A small self-supervised image encoder, trained from scratch.
Model: 4.5M parameters, 48-pixel images, arch wide_resnet, norm groupnorm, activation gelu, depths [3, 3, 3], widths [96, 144, 208].
Training: soap at rate 0.0017, 12200 steps.
Rows from block 2 of a small self-supervised image encoder, named by matrix and row number. Rows with one number belong to one channel. Each number is 500 + 50 x the weight over its row's rms, rounded and kept within 0 to 999. All counts start at 0. Numbers have three digits each. After the name is the row's rms in percent of the matrix's.
After each channel's rows are labels from the 100 images, of 14976, where the channel reaches its highest value: "responds to" is what is common among them. Only what is clearly more common there than usual is listed. The data: photos of arthropod specimens (BIOSCAN-5M).
# convs0: first 3x3 conv (model.blocks.2.convs.0.weight, 96x96x3x3, standardized in use, each kernel summed), inputs 0-47
# convs1: second 3x3 conv (model.blocks.2.convs.1.weight, 96x96x3x3, standardized in use, transposed, each kernel summed), outputs 0-47

convs0.40 129:644477433552537476588487444433523558528525468522523522458436503498527530552458492549541561509475496533535514523456548439550536546595431480521561
convs1.40 104:615517482537493500577569546485587463501512567517485515533496491623572506462563553511486463535508484559524499593667417481472495450564610490568522
responds to: order Hymenoptera

convs0.79 102:497581439574478555452464522483493571549469476512469486509454628458507576480463506544467422470469463468481369464512474464597468510427407489581442
convs1.79 093:602565468507484540480455524568537423493511495549473399538527482476492481543482614558505528546508517502520625516539483464457525520548479532459453
responds to: order Hymenoptera

convs0.30 096:576486477456457475659493527508432506520428551519460495419478579476554435455491575571522500531474469550578420481450459437548445495447559482551452
convs1.30 095:568484407433445439532464567518557434466562502471432498468508452517519476393417444462487603474444388430470513462459468534440508455419512560493455
responds to: order Hymenoptera

convs0.1 103:471501460594585489580480477555491521378545516421473557554480536433563517483463486497458529533490515435502364481577498524460492523351582476437514
convs1.1 095:546452548457440492517482444544486491495534544534455480440451407512472564453457516466463513388456462509513466510554469374545487489426407585548539
responds to: order Coleoptera

convs0.10 100:507442583540456533559519522573471504479571535514501555560448473499422470477615360480559497514443491404601470541513461482518493448674477516549515
convs1.10 094:563533489440386485568586421575493409455576495511429544475482479461493588513462471495465428470461446494441507480443473409510511503539475552454522
responds to: order Hemiptera

convs0.18 099:631491530584484486470609444494565535412469524546490488482583559561447513447434525503488462489552526452447397548482382509496487444472493451570477
convs1.18 101:536541482524525496571491510546547461573517528543430494434551598540546552553470573557475569448563471515490625494497459480434568442418466555485553
responds to: order Hymenoptera

convs0.59 089:436518536537495539511479412597414492473530560511547523554513513498433521471453442508505430556560492442510524518595496557586527503429492583488442
convs1.59 092:504452355445467471462453514489525543508542484535456447468498451478474519559534537545442617494474474546544494465433385491505422494472504494522552
responds to: order Hymenoptera

convs0.21 096:644474505531492558504464464498526460478509382452463460467438545467518496544490554563511519552523484524505529527541529487504480527496519506541443
convs1.21 089:494537553551621431515534500479554508564487544498465577425455430502429483446570613484469525484533424508455606533474525503511489488491529482457492
responds to: order Hymenoptera

convs0.62 104:500451493566550505498450530521504545513435530500537433558527581503553465531559456538550537579427520451502515486561530564430453527502548579456459
convs1.62 096:570450503521498461498547497527504437442468438494490525536529496495397554448490546381462561410445475487531500541493460455452480477483473543499546
responds to: order Coleoptera

convs0.39 104:475458329461383419514506420459556548508455626499521458547519489489531546448437488523552590531509486484555545520537505494495585519630490536467455
convs1.39 095:522512486530435538499556485459561542499452541567572592562435534523513525491568470538461462547581496523550529556503564445428544502558567497513483
responds to: order Hymenoptera

convs0.41 112:474487487532429552408359544490491516458491483540490574442519420532509557514428525522555542519560513495632592504506484517532589501632398402584475
convs1.41 093:543409470523493562473545439504459447469452480551402464471522327475425482541542494600476482489419508485492424503516486524500479399411507485596528
responds to: order Hymenoptera

convs0.93 104:543532513569549485389556506503504490483474524518448548487444477533542538517502567437507586425416429440427488441542463529556468561570449463568505
convs1.93 096:475595478504502498520567500660456548492610521551585406438525525518519497518500472470463563557541513472512587617475567515494529506486521436483636
responds to: order Hymenoptera

convs0.37 108:496564578601502579527448469507562431483425460503473512541547613552578572515541486490438504556420518494333446507501434546437576487546430417401503
convs1.37 098:523492512545399465465584559508559427480408449506566526481440327454527499509455571439498544563482501546467467582577489460530579552461505572486547
responds to: order Coleoptera

convs0.56 092:454551511515508461461473537449512539506533468488499471576532516482418548430495482554511465461591512414544532494502530564425508487536429452533404
convs1.56 079:517491509447555474483459370487493453580537499513502454458541458506480480411561510446549501434383547419473452514470489510469486493334468561494454
responds to: order Hymenoptera

convs0.15 090:555447495491424506500573557376544478457568509436451516430521465467479524539373546561497453498506463390488535616479534447447492536539566484556478
convs1.15 093:496502475492507552496442600611436521458500498483537507430487527449486461442468420445449501434451564528449537522485584559512464510536397386491454
responds to: order Hymenoptera

convs0.8 106:542424504467516480624594483548490469465431534476534450488459544532462436536468527518471546406503477396458440524508457492595572441455591472437586
convs1.8 090:483452502542440525451566428557594442442471406524508462527535495429511553421499620471444534441513556518510364427491479433519485573489499483464381
responds to: order Hymenoptera

convs0.71 090:447512430568426562495406499426504482506461592538481533446414548495503434505471571528543552518511515486465513489490359468486452518574483544601446
convs1.71 081:545589588535590601483457520519516445452494491480538510470447486520490444537550494483488546597480409496533500491492492551466550526451453481539546
responds to: order Hymenoptera

convs0.42 103:575407452509558499548448404563542489476491438598522481379514481529600530418536522430512526514536587523583597458482477605518474573549501439518473
convs1.42 098:533470454459553490502517460413457465513469436527461455551513542500475455351486493465442529466391466485502564411613428497526476469445525525525520
responds to: order Hemiptera

convs0.81 102:580498490579431463535524496489492529529546510451502595449587497458516560558499492553512466513505569505573538507493520433418484514521561537464534
convs1.81 096:419444529471398511443490478469490528552435510501501510497463435499440418478496493458534390487394467452517453506566549459449443445465465547490430
responds to: order Coleoptera

convs0.7 104:475500502457448463472549435558545541527466424456504405462388460530442538490363476473529537463480537418545553551439520509525582433514531457530499
convs1.7 100:443422406497501490460505427539490420430406455473521561580381502516475552511418495461499506454542537452466419500390478575542548522490478544385463
responds to: order Hymenoptera

convs0.31 100:429506470466449423531497534486552494476539468476487567473419528496511529537458562460452594587549386443547614492421518448534539532564482395507404
convs1.31 093:464466533513444496457461553532474435500410479521429553450494507439577452579498488471522441457498400486458539517511568523441481453530509509455477
responds to: order Hymenoptera

convs0.85 099:496441604600501533452549427487513501448606533478493496546403483511471485491452442492542613433536556595416485566478448468508532525507487511567508
convs1.85 100:587415468510482545630503520494581449479591483490523436601489603513509516485548453516509541586502487418503526523472460403526526525457523489492467
responds to: order Hymenoptera

convs0.57 098:569537512522528511436439492525462425446438566501498476548500522477528496489406627535496532494527527524519470514551560499551524579515536558451463
convs1.57 105:453500464511484520419501469494524542430554515485529412464513423552445576560546586569456482431488487348521450485524445416449453531528527528524485
responds to: order Hymenoptera

convs0.60 099:501414468583588495520436514490523522428536524467497508491397581475527563422495476542511568539519520498540470586467478455588496479446399472604591
convs1.60 099:451400546493557523529487510458515451505514420519547450477442490533561413514436497523490492500488485503572569512440420567532438533544520489570460
responds to: order Coleoptera

convs0.38 107:526483473483477474465515436465455407520484524521437564520479568476531453506392529485455573459519500525616455452498498470429602399575465458501426
convs1.38 092:476534472500434483492435493385555502511422452496452503479478470509537497540439463494430498492456453557434522497414480489586419388490499532451481
responds to: order Hymenoptera

convs0.83 106:439496422491506442435482517461571465450386492487515452483560486532455542452544498503562377488459435497565533516464526519419552539532474475565537
convs1.83 097:479495523460475509469529475442480511472459625508476535463516448508431449462518510386496436513427512409498532436553488481423523470549449467543469
responds to: order Hymenoptera

convs0.26 093:527524338573497434526488437528492430482395461510507503531497519492527580436428533548535653443483561421496518411406480515509499416492501443480416
convs1.26 089:518561533469536464510512526553565525491545555489502499483528511502475524539498534555496560509501487434533533545534583544560538531460442587522517
responds to: order Hymenoptera

convs0.48 078:597418456430549467476490421505511484507530515516520434541442502477454502503445586564470544514516479601520549494518531491593577528520572463577462
convs1.48 098:529476462559442540481441502473541539493507495489438650473556490463473546503452472476512556411510464462479480385448494509544518506439535594503497
responds to: order Hymenoptera