config.toml
method = "moco_v3"
depths = [3, 3, 3]
stem = "deep"
lr = 0.0017
shampoo_beta = 0.95
merge_dims = true
Rows from block 4 of a small self-supervised image encoder, named by matrix and row number. Rows with one number belong to one channel. Each number is 50 + 12 x the weight over its row's rms, rounded and kept within 0 to 99. All counts start at 0.
After each channel's rows are labels from the 100 images, of 14976, where the channel reaches its highest value: "colour at peak" is the nearest of a few named colours to the mean colour under the peak; "strongest on" is what is common among them. Only what is clearly more common there than usual is listed. The data: photos of arthropod specimens (BIOSCAN-5M). In brackets: how many of the 100.
# convs0: first 3x3 conv (model.blocks.4.convs.0.weight, 144x144x3x3, standardized in use, each kernel summed), inputs 72-143
# convs1: second 3x3 conv (model.blocks.4.convs.1.weight, 144x144x3x3, standardized in use, transposed, each kernel summed), outputs 72-143

convs0.8:49 46 42 49 44 38 60 37 51 28 53 65 61 56 47 52 64 31 56 48 60 62 40 34 69 49 34 37 70 41 63 56 46 58 35 50 37 80 60 40 53 38 43 49 51 52 33 57 39 34 41 65 51 62 58 32 59 58 65 72 41 44 42 42 33 38 49 46 39 34 54 54
convs1.8:60 41 44 28 58 60 46 57 34 48 49 66 44 43 58 46 71 78 54 47 57 43 66 54 65 49 60 43 58 52 46 76 58 59 43 32 54 45 63 35 52 62 41 50 48 60 65 34 54 56 33 59 49 63 77 40 47 52 23 33 51 67 48 43 18 42 63 44 36 29 63 55
colour at peak: brown (39); grey (32)
strongest on: order Coleoptera (47)

convs0.98:51 30 64 54 37 38 61 46 59 36 47 30 27 54 32 51 34 44 40 48 48 45 55 19 63 50 24 36 45 39 47 56 55 26 41 50 31 66 48 56 54 60 39 55 34 66 36 41 55 55 54 75 22 34 32 76 57 51 45 53 49 62 48 64 35 72 39 58 49 63 55 46
convs1.98:52 67 42 62 72 63 55 35 56 35 75 43 44 51 62 16 26 28 63 70 56 54 56 67 40 56 44 67 49 61 58 41 39 58 63 42 58 57 40 34 45 31 54 50 67 52 45 52 52 42 60 43 58 70 52 63 53 62 47 55 47 43 54 45 56 40 64 65 70 46 65 45
colour at peak: grey (73)
strongest on: order Hymenoptera (56)

convs0.101:48 46 57 55 35 55 54 64 56 52 74 52 56 69 49 77 40 43 43 68 30 53 52 41 55 42 69 38 46 53 33 58 36 32 63 58 75 44 24 40 44 63 63 53 58 52 67 41 53 40 68 67 31 55 88 55 48 34 49 38 42 42 75 52 61 60 52 47 50 39 58 46
convs1.101:43 23 54 32 46 51 36 44 57 40 41 40 63 33 60 45 38 52 41 44 43 45 32 74 54 47 48 46 56 52 45 58 15 61 36 18 39 50 47 32 45 33 47 61 61 53 77 52 52 55 45 40 58 64 48 54 44 51 49 49 68 38 46 69 50 50 68 32 50 46 47 63
colour at peak: white (60)
strongest on: order Hymenoptera (50)

convs0.73:54 54 30 51 17 56 54 65 54 51 25 35 42 46 56 52 55 43 45 47 37 59 50 29 46 46 50 33 47 51 28 43 67 54 46 51 40 32 48 51 47 41 41 48 46 59 52 57 49 52 62 35 65 72 30 45 63 56 57 73 64 44 69 45 62 51 75 62 36 54 58 50
convs1.73:23 44 66 56 56 68 39 47 72 57 54 49 52 33 31 47 39 58 54 53 41 62 74 68 54 60 57 43 48 42 74 37 46 57 43 44 53 74 69 64 50 66 53 35 72 47 56 48 48 51 49 54 62 56 33 48 60 68 60 51 53 60 59 54 55 43 59 56 52 40 57 38
colour at peak: grey (34)
strongest on: order Hymenoptera (50)

convs0.141:55 48 31 68 63 65 51 54 52 62 48 40 29 44 41 51 55 54 51 64 47 56 71 45 55 59 81 56 38 36 39 44 53 52 42 59 53 51 72 44 39 59 43 27 60 65 71 42 99 63 48 39 49 81 24 38 58 59 39 41 48 50 25 53 50 44 48 60 22 55 49 63
convs1.141:60 72 48 49 44 47 37 50 68 50 45 68 46 43 70 45 34 67 89 57 53 66 57 36 52 35 79 59 53 47 54 68 29 48 55 51 72 33 53 52 54 56 52 43 52 60 51 48 55 45 52 54 55 53 37 48 30 62 49 60 52 74 30 36 68 71 53 48 37 47 73 49
colour at peak: grey (47)
strongest on: class Arachnida (36)

convs0.136:27 45 54 60 58 59 42 45 50 27 32 41 64 59 43 56 55 56 62 51 32 49 25 29 51 71 33 43 65 40 63 68 54 45 47 64 51 55 73 53 66 60 49 55 48 42 49 67 54 47 55 20 58 49 44 61 51 83 33 47 38 52 40 54 42 43 40 54 69 44 38 46
convs1.136:53 44 54 53 24 42 60 60 49 42 55 49 53 42 50 46 56 62 52 61 65 26 51 43 49 38 51 52 50 44 39 51 49 54 53 51 56 56 49 48 41 36 23 65 64 50 56 41 68 39 52 71 38 53 58 51 53 28 51 37 53 55 76 59 40 57 18 61 53 43 40 57
colour at peak: brown (49); grey (31)
strongest on: order Coleoptera (54)

convs0.5:35 24 38 46 53 52 34 55 58 62 39 41 32 45 36 37 75 30 63 55 45 39 38 28 52 46 52 67 31 27 52 64 42 47 48 59 54 55 43 46 47 45 58 64 45 25 39 47 44 37 37 46 64 46 49 59 34 37 84 67 14 53 54 55 49 67 64 60 65 57 49 39
convs1.5:43 60 50 44 57 49 42 33 47 50 45 51 60 51 40 65 28 42 56 39 58 19 68 70 45 64 32 49 31 48 58 37 46 55 37 44 64 54 67 45 49 67 38 54 62 34 64 52 49 42 40 57 51 32 66 36 43 24 78 28 49 56 45 43 53 59 45 51 51 56 38 43
colour at peak: grey (50)
strongest on: order Hymenoptera (45)

convs0.92:52 48 46 37 47 41 47 58 43 23 61 50 34 34 43 52 50 55 41 52 50 44 38 25 50 48 88 63 30 53 40 43 42 45 38 56 52 45 40 24 49 53 47 68 81 51 36 42 47 49 74 53 40 48 50 61 32 48 50 54 59 63 51 60 47 52 62 53 51 72 46 57
convs1.92:62 58 60 52 36 48 40 47 46 60 49 51 55 45 66 55 50 51 58 57 46 44 53 38 45 56 54 61 48 56 65 38 70 41 51 62 60 59 55 68 55 51 43 43 34 58 57 87 61 55 56 43 60 42 55 42 63 37 40 76 45 38 54 46 24 40 65 49 59 43 48 42
colour at peak: grey (63)
strongest on: order Hymenoptera (44)

convs0.118:67 36 22 61 49 51 56 46 45 48 49 41 81 50 61 55 44 75 45 33 63 43 60 34 36 46 56 53 44 69 30 44 45 32 44 71 46 38 50 79 46 41 64 40 49 70 50 41 59 67 51 53 52 49 75 60 48 45 56 42 48 56 51 27 57 39 54 66 61 45 36 47
convs1.118:45 44 07 46 60 39 52 56 27 36 55 42 51 68 65 54 50 48 61 46 41 46 45 51 51 51 56 62 50 43 57 69 31 48 46 58 50 46 67 52 45 48 42 49 43 39 56 40 52 37 42 52 60 56 61 65 66 18 39 52 61 73 49 51 42 75 38 46 49 46 53 51
colour at peak: grey (62)
strongest on: order Coleoptera (66); family Coccinellidae (27)

convs0.95:58 68 50 30 39 35 41 44 52 48 44 61 45 42 58 27 29 46 53 19 47 35 75 61 47 57 52 43 66 41 34 71 55 55 44 66 56 80 52 33 52 55 46 39 44 50 33 38 44 46 54 62 37 54 60 69 43 46 46 38 41 48 59 57 91 67 43 43 34 38 41 51
convs1.95:54 53 40 39 30 39 69 57 38 53 53 35 56 48 50 55 65 44 45 61 52 53 41 52 61 50 56 61 46 31 68 35 45 56 48 39 50 45 28 45 55 42 61 48 53 57 59 46 64 44 55 48 79 55 54 58 64 54 20 70 44 42 59 49 49 70 52 50 57 42 48 47
colour at peak: black (56); brown (37)
strongest on: order Coleoptera (76); family Coccinellidae (34)

convs0.48:41 40 49 42 41 63 49 64 48 39 47 55 70 66 55 46 41 48 60 39 74 37 60 50 45 35 44 51 57 49 53 49 37 75 48 60 52 60 46 44 55 57 72 49 35 31 52 48 27 46 48 22 58 42 63 59 44 26 68 30 61 61 33 52 49 43 45 45 28 55 55 31
convs1.48:68 42 39 42 35 43 61 56 43 40 26 56 35 77 42 54 58 50 45 53 69 49 41 59 63 31 44 53 30 42 24 63 57 53 35 58 50 36 50 47 49 72 43 47 50 48 52 35 30 57 37 64 54 53 50 46 44 62 52 40 46 78 40 38 57 70 61 56 42 51 49 53
colour at peak: brown (46); grey (37)
strongest on: order Coleoptera (57)